A small CTC audio transcriber, trained from scratch: activation geglu, 26041 training examples.
Rows from block 7 of a small CTC audio transcriber, named by matrix and row number. Rows with one number within an expert belong to one neuron, the router's apart. Each number is 128 + 32 x the weight over its row's rms, rounded and kept within 0 to 255. All counts start at 0. Numbers have three digits each.
Before each expert's rows are labels from the 100 clips, of 14976, where the router gives the expert most weight on average: "top examples" is what is common among them. Only what is clearly more common there than usual is listed. The data: short read English sentences (LibriTTS-R). In brackets: how many of the 100.
# router: router (model.blocks.7.mlp.router.weight, 4x256), inputs 86-171
# gate: expert gate (model.blocks.7.mlp.gate, 4x128x256), inputs 86-171
# up: expert up (model.blocks.7.mlp.up, 4x128x256), inputs 86-171
# down: expert down (model.blocks.7.mlp.down, 4x256x128, transposed), outputs 86-171

# expert 3
top examples: text has "yes" (25)
router.3:161153164134119151088146122116155070108136125074112167089137057119090119161116136101178135193173131129112101133126102160095147128097107154122078078174131183086120065127108080152142129156132192135098097137153124116133113120149181155178154121066140148143133123
gate.0:193164130158076121164155137097109103089171155093100078150117120099124123115116113169129086133184180115089195136151100109118134122062077147124163139108116083155110148092128149139137202197119140101099146092105093131096146153166139186115117186076150108163163140
up.0:142140113203108096141161170151050095079152168092095106137115166149113161074113113216146106138087160123118130104154146158165157152126101120131152143198147085084175144143162238137140128134073100077110118101069096177133121152126110127093149140125158151119192155
down.0:102123150121154118174111124116146092111140127146113175142110112100146110151095139140096068191126186108084134220100199126084119137145103180137111090102120118078125203154073135139161125134126138105130140102148096123098080154153136079129135131111121165161160061
gate.1:142107124181152083180081085092162093154127170153174144123139159077121128102116050149134112097122146135118165194134114107095101156147158052121093128116181116114130133112160206096137145122070127081126197082090158082161158140162169068070189154153057173127075117
up.1:110147115071101178069189156169107163128122089105075133132090142203113115133116162184123163131078108109134084076104160159162129125120129158125143160149160129155146114125129124149107104148186115114126067148175124141107138102096087177168089115153188100132171149
down.1:138197142142108180164109131101174131103192147169124145131099136108130146067081097114120143165125139147121137171079109144118139078100141117103130131176114128035176153137069125144113175146161118087161150146084087143114136135104127136136157151163112102159107146
gate.2:142090138105174101138038150185144111087155097114153129134149109126146123142164165084102127140108118126078083134152097094111097105135158144220034126128145130170117155180225084140045129124180085149144116141220167133119096122165081166067126127101076143132138132
up.2:135147192128130129121148155105160135138159134162088062133098128160135206118096098148162133066163106136130150199071100154097109139110168113128175135075092084095119098074050162123181105113136131124145165134127133111128120175138160149148138095140138106107126133
down.2:081066113054086121143158150168128067122157105146164141128129167086137146160131148075131109146094006132108105142150173170162164095162138160113107157171134188151124105145103147103087125122176126167070113121174132158211130109106127116139099096147139131106139153
gate.3:111138088097138108085133109185129147094179111138071145127125099131125189127132137175108168148110153159164121064122130122105113193145137111149120171168184159089142077177116116103112142062155106066199185168132154125097165138144116114082166150105151149100158154
up.3:163133135187137079176030049102135162136152101155127095146141198121132089092154131134122173090110138089069162192108114181102129138099166122160104095080086103123132148119172149131143139135172081160215176058157142118118171121102102144085109132126143086070104143
down.3:117160101120076096166215116110147098109126206162115177194084134122112131134136086138113102199098109057188143138098197129131124140094126150175091123090198132145102142142070159139182075182142133152158145085096099092121074113115113114093081101196125166089156130
gate.4:180167098098110164088137128100104227116178122113123121121118123143135143087126077121109094148069063174191094085096136173125145162175158125170081183119163146143145153144077099117115072104078114178171123127112129123178105132194151187142122083148130146088109161
up.4:122185097137097122123136133118083065113157096174130144117099143135076112218148136113095080119231092111089131171058095127154110111091116122107083138099127129167096118079165180117122156180154156150118186104161086066147151084143163101093196178109118128113068139
down.4:100105077126155056111175166149145169147126135143116148134146128104099143126146084118166067096102105166070116152143111109107139128130116107133139191062143169139151067135152149088128172085131173104120131123089191134194128152131129146113145144125124117108133073
gate.5:156192157133138146060130105112141140110180130171096179090100104119133167114079119102099141063133147135162093114128086145081135143163160133114103142128137154136131106134142127123117160123137223154163159163113136123146097126154124165115205060093116119140122186
up.5:117162152166117130129116088128169122179181106153146084100116108129102093132101061155062105108140098146107124123085145151119133127070211084112068127105181115090097108123167114181136119138174148166157190111147122100205131144185196154112198136118096119154118109
down.5:118079095079025141097152181120162151125178150170153110078156110115119113147129092103119097126119120162108112107125147123106142146123136103113094128167165173121111098040133139149146144081108130141146176193086140116127108169114137167117200104108071103137097082
gate.6:099209101153193094090094150118148159119143172153133195125076099145163198086166112152175151114104153101116132156106144118174115110110178131082150156079093094079177166109151136134125135131085117099118155099114165121120177141118139154117158135130090139129082187
up.6:130124147124119120196125166105172184121148159120118115130080116131154158158129084140051136143148092133124070181126091134128077143130130111213089175146152078153131099127119123174102116127149105192177126127157068135160121091176093162187131167121147095109148077
down.6:117194126163136176069123124061176119128105110118132120099073099101152159111080135152154063178170162112144120127151131120091105129119163108155187114067163140160139116171084156170165137103165133116144101150108174155128066111185134149097124140114155136092120125
gate.7:073113139135112148109082117133148096111122109089060057180157153112150132067131150132142127135130137139165110199122113151078146044155148067156132149116133117177075156116121121134122111113235100112162153179168145092127166148170107090085147181147165087126088152
up.7:171122117140107090105175104200094109147144077084125148050131123162091154168100106136200135110128133165143086123088098145089126158152150152162155131128151088093196090051148126102071170133061135125148130120150178101092136113121180192153147071166137110134124108
down.7:186116127101138111082129130183028176149125157113079099135157136108148126112164140158118127112108149054157126119162066125156090116149128164150154088175151096134157127166174118129152155198099112153135108109133098151101089118160077146107078071099130156118111164
gate.8:112150101150121109135151119147089159072180150128164127106104111123120123107100066161114119106058091080109211123146158170146118124136108093116085176121104118103133168061181207085135136129096168139149163116124122113146090076118142111103138130122110124114192176
up.8:112096071132104094172133025135138193091145188155162130105159159124150118075157084100085148128154141113070174127204113137141163140089199135129122112116088140075163140088086096192096114093142117112119190150114125172175077156115165107100119145115178059045110149
down.8:096126117155131142188136014133127137118126144104092166151091144093153161113123107112107139128099127141193145123093088116161168098124105121129106118143169149083107118124155099157122115130171118080158174112120154082126189091122118052148114128153077177037116168
gate.9:105104163138128074090150139157163171117136092133101103176089113140096134085114168174121170100112129118139200115099097122195112126116101125132140185072131133065153140183119137162140140114107137139166165092073145107130123186179109164125147103124112076112199085
up.9:150093083168147152144143084124083137109154175174159114121204137035187072122034126124073092062120181109140074124192102158071144112143172118131079146176148145132122125114139180102113146120125137112124101158088108172145153111080111094114109139143105102111093171
down.9:123120132171177137094114131139150121123126116151072115139122104143220103131105095108114135125098150149081126096120113048133131096089147106155123095125148126151078131135196229137152135129056102097103100122114089105133131128134135083099205177084115061166122094
gate.10:123162089144096059166126147091159119098183215103108219117103121119169209099114100181122125171124166080146135173110166112149118155119122116137109139121068112183089163134075128158152128115154115095119121130053084163163144121123093126119126137122062110172120134
up.10:118151151137161101084149171134090174104118118183186043095114110131096113147169064091112122113114089158122099110125142104158050152161156104085149157129147146121206155071181132073118155124044134180136117172125136128120158105128167177204185157152128112112115104
down.10:137169117119123175079141129130189192205134090141135173118144115127126106108141185132094136126126095182195137095109131140164082116127111073081140118139089169181099160146131101143058094135104146134102124107099147090155115135165065153146106097129102138071124134
gate.11:127127120186154122114081115149104236155132117155127107178107095108161160083106059082119176122072092173101152105082117086185082073156153084120118150144140120099163146138183109103131151117115137099129100149048101100157102153114144106124192123149113151144108132
up.11:141089081182208185131110076125098201133135118191144104123156124167129116074096096089145138111084107127129169145103173124149104065164120135099088099092119123103153156084084142125155126146072198130100127116093139091131113177149181102148167127127101131101145132
down.11:124152121173115155157120069079184085088171186117182179101121152158123137137065148103070176120133156183109208155120139112126133116126094151063148133153152139132151158109116141125110099097117143157097116133066103150225133114118123137144146156127133115105124169
gate.12:075180124162148149162121108120130163128137154098129168158117131142123119054153063148113096125124164134098133075152154095171123168098104132118091135179156079078089128122149164119171101097061144112089150078078076153175134156149142111120120123090142118099128119
up.12:122116119155090093138105108173102099097074079075144094177162119102183099170159197053157089105178158084130157138102080102125145059131136161124133126132142136091093132152122121136150135195175053139099069137173138075144123124158149144095052074126166152184071095
down.12:100148131149135136132071124136116073097159130128149070131138148126146163138110144150074188133179189139125097159150106102109113103107128150129148157140119122186075095117126093082163037113141117078150083153186109163130162179103126154135174106149170079206109181
gate.13:135158114127089181098154117150112105100191058125136085067160139150078148134162125098098166096182176167167126148114077135115123126128154166187160130169158143010173064152104113083086170117137086092200142163157157081097154137142178154118120106148146089115144112
up.13:130096080083126122081122136081135185053121112167120151174124055140107146107191093127138095077090158198127121118130100130138119186058173106128124150104176098129131124142152112136173142092141114104187134174102097098106088125155199168121149112063096102194174122
down.13:161148081175145074154108136116085135142158179140166075101191145132156122129085139087155169119184104071168082065166176138128127111134143093116130166136121141175146124115093089156135120125090141187093191147186114147125144170124158102215114120158113099128147149
gate.14:142120120080081103101109122085107076077140141104075118151154135084121138111181085074137132191130108167117141132165146166084105189124127141136062110176113124144118069175130099108171112134122131131140117106147121150192091149111221144081156143130127119105178115
up.14:121115099084076121113133061086136103104184163127074129181150185161086145079159078105089121143117113151134154116199161134149138093126131144104110120190139155133103099144153156080143130163134088116173125062151090093154116120092143141079120168133063134086132163
down.14:114127133106107114153093166136134120147111095115169081160198152125086136137145102121155074126160120132139161085190162176137156140140097077138171120110165114079150130118143122188168088137185114082116151157116171077130120148072112102096056098141072128060144096
gate.15:149150078133118116082144115140127101101135089127144138112068101155081117185070169103161081105174113124091108143089128116095093116057122174133158129121147137080197116069159110175160212110163176174149168132138134118110148089146182164099162107118157114137132144
up.15:129147075072129108136130155069121187091218185072131051149114123138053156133125147121182118085114129100141151086135088128108095141141135124083192160133152115188089080098134121107074138106131104154129123113178171113152077118115123159100104091153075142113173185
down.15:160078138055098085148128119191137117080109098157114148185161163174122133138193149138149146110148117074047182184052140109129068127120127158153116185113103114130119142132180130126114129107093162105143132102128158128181123153128181161184161097168146101143084105

# expert 2
top examples: the word "the" (54); the word "to" (35); the word "of" (27)
router.2:067113107091159102161121130125094123118139159128123143136196168137145124098152098081121154103066073095158178145121171153146154114135178093135163092107117097157118170155142147093121090115108105157142137158121174085175133135126110119091098143181114094109122131
gate.0:173112109135104096156121118090127146130101155087208142122112088143109127207113141163079122115152165088145153113084099153132101158133114143085052155115147148110166148182180134123098147164208126130128105088124097103143207161120099172079167139128049135150096081
up.0:140123114143151126174057061137109092140115141116106079098109193153127097152064137142045213145108110090125142108099157187126122171137116144099126114160142129087152158186194120123140141147188146175141128124126077164134172151112101102119152139164111088119085098
down.0:113125104131099085106092090141120162156147139118134136121086148136129110181111207128151148131079148129144134135091110156100092159172140172149081181189108101125108099103125059096111096165101128135094113167198137165140084097151067098099091131143136113122156166
gate.1:096140212139162117152110131138135103140109150139106093089132089119135142148178141093122085071155115143120094212134100125084097158097141121121109151124134105072113144178134104144080189111141170171087153134133110082138126107161156141113122155122124122164134142
up.1:121179192167178186165080121151169157115113129125089085087112098125136114137164070116128166136126153202121125123223122103121159108101115097151130134127119093078140131147119093167112148146104173111130086126114120201139124177130145101117126158104108132146167070
down.1:062089137128151145122137076146085104121106111149102045122161089140094056090165145136145131119131131209120146090137147129141118143146176134180068092086119151143072155159130118128093091124190118122084145138128156071113153115075129159099130121062103120179129115
gate.2:192115101134118116108189068128138117086177169103099114176098159157099090128180094138163121123091112105063136119109146132088140159105150113152096152059127081173173129142100123123162120109121074159160133097202129150142133017089129131086101114129174146111163088
up.2:103112169155198105144147173115161194162133165084119142143122068139158129113133105101130131140108096132092076152192103100161108080114213065142133121080118047167151118044169175206123109090136095126142111143118105111130107063147092189109118154062141129152126108
down.2:172124084134105075182158123126117085129127158105121134120116123076111102148113107138103107220146136125136125150100139140087157152144134131119122158088103115151154110139111117091202149122108112139122111167134108161120112131126147081127080151178094116169179081
gate.3:095180160117102091155187141123111079156106154131177167098069106116141173121078122153086105147155076121153105140062114110072138100132124176104055201177100117108177137170171158103076122148138172168082110086092126158085151160122165213120143084159146126177106157
up.3:115128045080124094173111108161106116164130149093181186125179176137093105137151133074187135094153086124116161161082153111147141130165113133093081107103120166118131159143139122135079142156157107177132135123194177110154227130109139129072105081166130135127061088
down.3:146141139112106120089205144122094109119146144105127165112160100056131197173220127119128126140107121193082115128136145074133126133117190164111172193046167109175152142156123119112101153152126123118130158128136167051082111137136168180128098095143066139087119154
gate.4:202154100115092124122088139105117124140123067117111088110084111101125137166176136127088166066163131134166179091108044146159105182147061108147141154136148135102141150176154165110164171138090119141109146157146086145112123097149169137097162175088132128154094142
up.4:100175110139147170162191150098105124137101175088128148138134125104172084026089146134104129148111150099118168125152170137091191060086099178151143105186127097143135138137093125155158101120149194092097116143090141144133095116129162064157090147162143117121171145
down.4:109136150143172099220181161087134139113145209118076143125100110124145103153171139106085125197088077063152085164114160133136134129125151140209143113125109082162113189200088174111071118171133154140128080094154129085077110100169100143110111098150124185099111089
gate.5:113167180089107134085132113082106073080204133168076097135127135113122166139139132128120135118141094115139136118123138142125106098172132153142091208109117081197116106163094157074127129150154165112130165142119149160082100141109173197118160132110150097189131145
up.5:086136106127105053110118140116132121109079097153151095170174111175168084120172113163107125167107162109130160173088214177155145122138160086174071110111139131140109161136060125181161109093140088115116170154120112128144094098150135123131124160132148065152133125
down.5:111111109120169101075170143144135161159108117096092187130131011115099138142139094134135066144139123123105132107169126093101106126075147115190176121065181130146075097209134114185105167121118114088177060101077152094065138135145140150123127123099115172086097079
gate.6:135121139159098175114166148100139077108151126156141152172099137084168162098100125143071096103139078108137183154185150116096085136139142164152087146141178157128166139135134160107152124118102133146134150181117175178145152081087204130118120143125165103127141108
up.6:145145150145145150137068145160098116132132077117149155067147096075154139182165164088121082137121168140117145133105109128123132112111151148120110122149108132149113120113148109134116154148146140107106136110108115138089138159207151130116148135073146158142132187
down.6:121081122055129068154108096134065054142105121204108121140175094096140150143121090143141118063132122088131136137175158071162159129106150138128114145158140133149148166132153089120154140037142130128125121151148098141140124162124157124104111144113109063179166082
gate.7:155135090122130173124153111174133097108189137107179194098135155139131151188148098104156107142155089093093160150150123106146115148095202163119075134113156134153139139142074126122095164139126106183114188135145143169150140187138138096108119111093098118105098185
up.7:163090092190091109126174093166119108172160147108152080084126136125080106141202165090109147135132097105144138144072121135083107177154109117136078094097094107104174134155123191105106210130138137137188146126116118124090177123107136171078148167172166095132133147
down.7:125168041170155116154171114100080186130164157100144165140152131170152167153115135157134124150151116091137112081139197123074121137164137131119137102127146090129125141125136118117131130140116135226132157193215162124117117124126075133138081128153125138159138132
gate.8:103167130126131156076157132084106065139178140157118129157037122151097189112136088165107118149136075074132140128125159130152091105135119158084134154118105112191112102115118111108004119104122170137124167136189108117157137119117189117125148079134085179139137121
up.8:124120076169128105093105105159178165083181137135103139128128142125147090152170145134147065123086152133142168089126139097099125148113126100147116130154148150078130087179111167151165138117134162095171191121099147166094150182135140134103139170169128064114143176
down.8:132112172168194111127115126082169182076164138143146128165097085149131130132099089144113101176058163056084073144195154054121115094054152151161100139110119107146116147115104161161151104085099103135197109105110102165181088152106135127103137173122141128146181093
gate.9:123159169160088183111122109077109078149137119097111148180119109146115122093071109142152134110160128150115126089135133092092135094136165167125170170091115096172114125119108179099169138122135164122129137101144178100113128125101196125123112123125140080115184182
up.9:130115067167150047174108147087170137159180176168123132105090144141147150202107119144091144187099168166071120154090133131152071093125169076138155130116088129095083117070123126164079130146115103140090125153097077138168082118127116143127132176156105128148101153
down.9:109076113180133108122183146174118116149138141115117148147063157124167144122112120119110117128063132115120087075059122072096078102134161134131135158085108101118168115132152141139048161073159163102104111090142116028165148166179141076149162132143157131126129142
gate.10:109224113158116095125091083076140074164148168144106150104106085180084173180149113099091161139180183103101141097133114083121119150071108132121120184118159102063080141120152129114107154161124193076136176119154073111165128145147206129088172151139115127136150207
up.10:097131156106181163124114180074179115158116121106154136118116084121120125131094162141181136061173148124102142135138115146188134165182115082100094141137153144144107155140093147185132116027108186134098105218127143101101088087186122133191117086084133122116059156
down.10:102122057128109112079115109196099164114092178088142069156134129143121126083151116111100146105102133093205136084150160139217093139126131093099152092111153177145134118115154135166072114078123114157138124101158157110125118109162153128109156155131154174058121111
gate.11:168129127091125123082097099140092053131117099141093146112163137168088092144157106041181134145115151075139165132064136116143145134112181190109128149151136133085130127142137088093126129161112078128118163102122162085149192195156151155056127170127131101161165124
up.11:153124131095126134138170068119169178185116159061151196100119174190102103125120128128104168180162137153114150127099148103148126123156124083132103124086071138112132133119119038169105153128132152199155119110122132136092124170165076068119123197162160140137128125
down.11:122083092119148118087191072167173171104187112115074140159133123109176102148169132140137166180075148105143155122123152118104157136143131151114096100102150139117072095113088156111185069148098102138184145138181133097125037132163146158153160177124131136154084141
gate.12:157149101120121122122108151118157113140179145163173223075136121140156186172148113085103087113128121126172195118163137122148117105131157110133148148110184156118107153127110068114149111132142126141124139130119136092130140128160122101118125120112130140091088168
up.12:101155100071165195159038134139135104156106112152073092138138142103094099133134135118127207148183102127129104121122122119138146075162076044064166105154082120164082107141165160112090142161191154096091114117174108134139189115087135127108103100133128164191113109
down.12:155199127099144182097120112061082162159172163144061183165110161112091148154150102084084113122076115144139142114099105140157132162141156187104133143096191173110105131137075200101157130161113091172163157167152113095143180071105109086112105127129102141107147147
gate.13:168148136104121153168098154118109111134125172121119162112131122111155133073102108138122085079122104123152123158100103159192150142133140120077144132165133148127148123135140051166130095115157101085136077173098084132156096131126124113106128131157115185120081088
up.13:058143133145121121086138116095102150132152107191087108144127133133085083110097120191114133117116191117133136136098085150121133091062125103120199107161157118133091080157136099120141133177147133123196142126133071098116139139118141151139208194125131117131127163
down.13:115097173157130087153124180188103169096082074127203107163099073145132132168145145157118094078116110183089158150153048098130092116162140129160139140140110110111171122093163096097071215084100166109104102146078143068128108139160155131138179155121135160127132079
gate.14:097169108144095098128079161122146089129170123142134108078108114127117137098126075145038173083181121146158165151110037171158110096149207050160076125150183161150098096059121086132076118167125135123157115143193063089180168103154168174091117197101154131152081159
up.14:116159141092168092110111192117123133161090123110163166104123106123152102146163188096134057189140102159154085141155162066127096166152109137097118155117132159170139135101130092127120090124118153149106136117078151133078078110164071157118164162107093171119106091
down.14:163110162189143120101195112182134156110124131122144129127149141176144133105135112093167056154132127124091129134137159109078149109171101158184191155056071074158110121087072123123112169109090109070152142091109165149080088151145167144116130136096076112126146108
gate.15:192171103132096175131204088139130115128158127076116164122113139122134134125142118102130102149126067110101143139081123135070132100132163158185067146077127143171140158149084137157160118110117174167163171095176159172096149138154166130162116166129121108109153199
up.15:098142183112096044114044112082134109167079082140132077174150101089195116109082169181078134103140150146174161160099071166074173172116129122125115091140092139110102185097136104102150112116157202121105103134131092091176090070115131151094151131116142096133080165
down.15:103138117132127131096097162135114071142099073153160105105182120167122136105167167123131108109142143138116145112188075119179132130154126133120169143109163106200109088147141128185078171135132102016114126084054168106119121170185162141062171102102081097113110084

# expert 1
top examples: the word "i" (46); the word "not" (28)
router.1:178134095160097132120114131137144170131139089157178101135023123136130106160128162191094087123126179152108106101102067100166066151152079155092160159126118141132159099090147191154121176135129105085136131098140086151044118115145100135105150102109113141135100129
gate.0:123094106110103102148119099156118083074161147155107154121109192127097155142139130084150177121121060132166131129116188096139116126148125146170071197120179144113152089141122139080119182126135131161154133100121141063098124155147157130153097075159177157165162159
up.0:120140137157132095135193175077102164176099168090106184094114067123107109126075111152156069125169151061126157186117096115071145123076141069133159133164103051098118105153095104116136127135119100113123127160071217100111119157140135150082091133119143123075107083
down.0:184128142153106163110167097133151133157137091108113133048143103064154155104121130128100136085168147106169113125196125066082160107098127099179103173141102096076107130156099106103121176148099124131118090164079112152058158171112195149059131129072133147196171093
gate.1:156164095139116151144123127164142141144174138096147141084105080177133149177107150114103125131165114162152153139126117108165104165142147107154148154148138156127175128180118141131069146076127086096149144133125102158179147153175123155109157139127104130095176106
up.1:166166120172105097170112137164138151162154185083152173111057127174136137122085080146122105144085111143112153121090129073154129143120084077080094132147102164136158134151119186167069148089123130107151107094092087154173118153170092111111128092122091106053169114
down.1:138126091092118136146146160138077129143106117133118124094115103170100131156131116164126122236117176139088157092128160136135134144128106152075074088141107181114087100142080097116135146080176171138139120150225136038180068063106129109145122107093186166120175112
gate.2:171065121163124111149115084107082072119117168174093126133188166106169140101110156116128165113113161143081188177080134157136218089167106103147142121126149157115085101142146126092194101127151183099114076151072116156084161171125153107142153168147163095150116194
up.2:080137142128138152139133079127164180122173090172142158142120139088179107110074118131106083090101072108213103080170144110148133117127125172158069118085163162123094177155132208143119076130159172166134173114102106156217166146117103143128185119140115070059132109
down.2:173123144164094063107142131124118106130140116130121115184165167146165108061109108113133136166092123107125190203084111126144135113175158123083153095131109109149091104108059143077153101118102156129109103092130149141173125178134124111159200176160137085109120199
gate.3:119184156141133071158080162116115122125109182144136178166106129102156108117156111131123168122163071131148157120125151119111128084097154199112114168080165185186171137077157165103117119160085129111157090140196133163093145153117167158109213126184129107159101136
up.3:076148170127146119083123117147101144192089119099182126113130130200083139156099155100132130191117086117100052135063143177148141133148166067147164105123112072119156100153128082147071133113134152200119161132116153140166124104131078201164111132117120141111183149
down.3:124146139121121114139164124101076110115130145162116107106128146134100124110118103108125090164145101086105148172132129116144088099136225130138136076154075138112127122118115083127091128187104144159105127111116101168157130112148147109119107208173132139166179158
gate.4:098138088178090101113104132148172203142133134141099197184141108165104116087117076116137157123079199147119220126137143085172115095070078120117150125135166130103131106181102100150144120148097102074178140128110168135227146204142098085102147142111153116107128109
up.4:119135158138133138132105129120073103112096172103173148120103147109131104140119158144138218138100148166148114089123166112122137123173088072107104135138143152168113116091198160132144056125121169125093097140041121128109074107107148119100130129165111150118119150
down.4:156099164162167083065098119171140169117093110149160127182130114160158130115098079136169114129138082132088101164103082142130114097199125148140117091051125096099146120092179146180122135052159126160120158143089146108178189157128123177152135126150153079089150134
gate.5:148082159128099094188156072162134164098113213158109112112151120132184188169117151095089138105158133100109092139142108142172082133088150127228081135071134179110183121183117133130098144099167145127159087136115102157109147084131127156122157171117103131104206120
up.5:107125109078139136196219172118170115137110104154126147096173126082131114117167146145116110153159115143169080131076167122137135129136139146106120116132102131156113147165061087097102080135084097152110139102095111166122129162133136160200095119114089134176082050
down.5:082134145127150149129080204121167219167218107128192132122136126191151118156088132114204127123138129089151069120166149110085184074162106106143129152167115113190083146126089130087144098114147137120142175123149154161135130097111133146151121095105126103121160119
gate.6:152179147133155112169112108122108099060198123161106113093126163150157180134105094105125086138181118129095130160137102113121128100141178133141114132153121090145148164087141108072071144103134165123186217106144088103123159106134142101094191099115123165120146154
up.6:147127090127089076098134118106099116140130173145156192115187124116090082139124106123142159139115197143132152137125184120092180183119151162064157143132130180175082117162092108087147164177091136098136079157084109130128123173103128159115128183121144116147103144
down.6:171083114138127119174106052127146109121153133155114085161160185122125151145104099210127196117155122057058180170100143100128132136147104120163120107124116111126127186112149092138126150137145100103145104109098070125143116110147095125129099175149191142163131135
gate.7:109108139153147136126121148132110151134151121110172159104097151139151164172093171089151168102134102050153119107134123109111091055122140144095120145120081112094169141090122070096066162156179197178088125101136191147139127101155114129099116100164134166074137161
up.7:132198148095172174124164186118164194128105127134083099081118119131097223119160110133149128130181158145126148089073082101111192082129124099092162127171060068112127096106129079110122126151101124163107145112135151088138176192111113119175094131113116166170113116
down.7:157118100099112122063129106101159156186136099195152113117181086100122100120187109082109072128105119172111100114223144111117156132089217128087155140156123216159071123137084142163135147151104110115136105139102141117100160059158152131062128129093117117083101167
gate.8:104168130099162125094099167125109106134217137102148149115112140165119136156058114130155095107086092145162073099169155055070150136142171168179145155076181185166120121096135162099105077066090109142152120154099201149089172088157143184119124099167114103094098118
up.8:132168176069124131086126100105178138079143136130109199124132097205167092130156135108115120176131061096146147150104166101086096167122168097154168059107159130145088120145105085082181080120097146146081190114129158131113152135175107121132090137090129145156125160
down.8:194161135198117102143087105149099112138105136122128141126147141060183152111107179135157155097122142100162097132194088159124155186062095149158146158206122164067118126140102123131102085136151117050123115182124130129085129126196113134107113086112109092143057106
gate.9:158110166152133093114123113136151093149108141154136135141125173100135106098124136205067139130124140127068131170070103120152097121117093084117094176164119092142139152139151162151083126136137153115098096081037110168111171115107125104065148170135105155104097163
up.9:105177142111156161140117171141146099129140085113091137108078085133085130174123097155070170161172127147109145105134127085141099141109130119144161152072119140158115078107166083118121144103134147133152156108159077127121147177148155139187134152103130123158161141
down.9:143133143063178176095124110097106111094117085148126088125125110074099123125144139131145187151126125173184113105126067154140101136094139155163103181105195160103095168152155180119196075164109140123107132137138112101095139087087191139091190126122076121216117140
gate.10:065079149155111170147084084108087111094135171106043142134121133117175106139149116098128127067110128142140224130198186135140159147109148101171128121113122154179129101126151172125136145081133108109125120183155177122154109159177088092075105126106137067094132129
up.10:101121174159114144115112153131153076167058086132159115141119107125075146120130183130101133162159088125120095200105134184143129108112146159111097126135119170110156129103104115163093125155184137161134186119154100094150107148145159130159080063118163155097084097
down.10:111124091154183157135161254150151170127173122068155154097124120133139117193156134124195095152178098083093067096201173146122164143087152064103134132135113081148136119171063141160130098147133144128120124142128120130119089083168141124101078097096113137112095060
gate.11:123155118139125127106143089094149097129107119100159133152103194111145121129127086084136129122128114150128136112101140174098091179104134057133050217167094145090120118111150150102123136068159151161121139148090034127170090093127116095060132094153133120142099160
up.11:152151097131130123059178142093108118155129114106195205090119057140138136148175148064121135149132100161129143139113123104102122109070105187146095183176139083099067188054139159135138129162089093181113114122158154117129113060104102117142106125079107171126152091
down.11:139148109093102153120039136079094119110147141098156130136127140081123139061150149095184126164120099114127136144150106176097106074155131173124162170124078098093131136078150087135130166119136127122134160145149158142142160089097129129088142083051111129155113150
gate.12:056108133066211114147149127161169136110130153086132167150159103147163118069148120125100134123120088107155086171123211129144083113071139153150085155135120069119165142143082094120099064108139109150137118130118096094129126114132124182071094095154147191149130084
up.12:176119098173068176153115156121102146191079123123162133129143137093079138196155191092148082173142067103122108118161091146100121117179141108119153058108150129149096082166153114105127151107174123146119115061184125195140166160133112133168103120129127116067117140
down.12:113113110089112150122172169126154083103167097162123172135059186079105093111161087133133081128133095191090118123140188077107070088125115100091146164181131143152108114071173151114155124127100155192117179137197137155105079164138155124126156147165135135161165161
gate.13:099134086114108128105086161070108069139145104171108196115156155143142214153117134105109161126114121130197183160165152111200178098091136064187173117139128170092113104115061113089141149123105130055065127137122109087137118172090118092050123107175110147140147162
up.13:079155143127137124136091160159125159115096120145142132153167106122096096055129149113072121110151132133163175084127127164167085143140143159093071147111170126158114162162157089169140078148149184148121148109107154131178223147121138166162141158065142094136130098
down.13:055110167142180109119069144160123167101136128140115082123100089107187114106165136188095121106113099111122159134135154108124109107129115083085072150106134127150133138148165087160153098108198143157081137133137132188153117115171138144159116200080152120112131132
gate.14:140168127143112083131138135150166119153134186110153209083146127093079163148164101072116134176143074117152094131125129144114127100072118168124087136087165136103165115191076047100119104171130139086157115136159128164219173110122130210091116161202149177093066123
up.14:130149076153160068098120135149123175098136052190143101089154123157165174151137162118155128102117148097031171105113113097147151111168149054210186136147060090087169147074141124144152161062107120147101164140141174098114127091126124053102133137100194140158114134
down.14:124136170135160135084094161147122131152089084141099055138148120113147138040120118077152133055114163124137156172102105154076142103111109124101144215155079100106125162155165101102130161056088130086091138129045172131173170151169165103076138126147103058143064149
gate.15:119093130134095103128098114103171152135154149195142126154127119100181180094108063129077098086107129080152180137106100100148094082084122117088088183155110097112154155134135175156118130083127156113140124172149166096135174197099188130096148176189052083090108148
up.15:146133098151107081143137148141094156118146182144081130077139044105160126130132143086135092092137120069174162132123033097134131134092099156113154150171173106117121124177202142112104159109083094087108094195122180109102182104119168164102119131120093098174083101
down.15:116130179053104128116119147155112149132104104197089060134146169104164138072109183130156154076134103127192146108134110150088126138147113146124091132189070107099151119113184122092116129124133163086091156123140126127093137087096136133109139119185067125082162215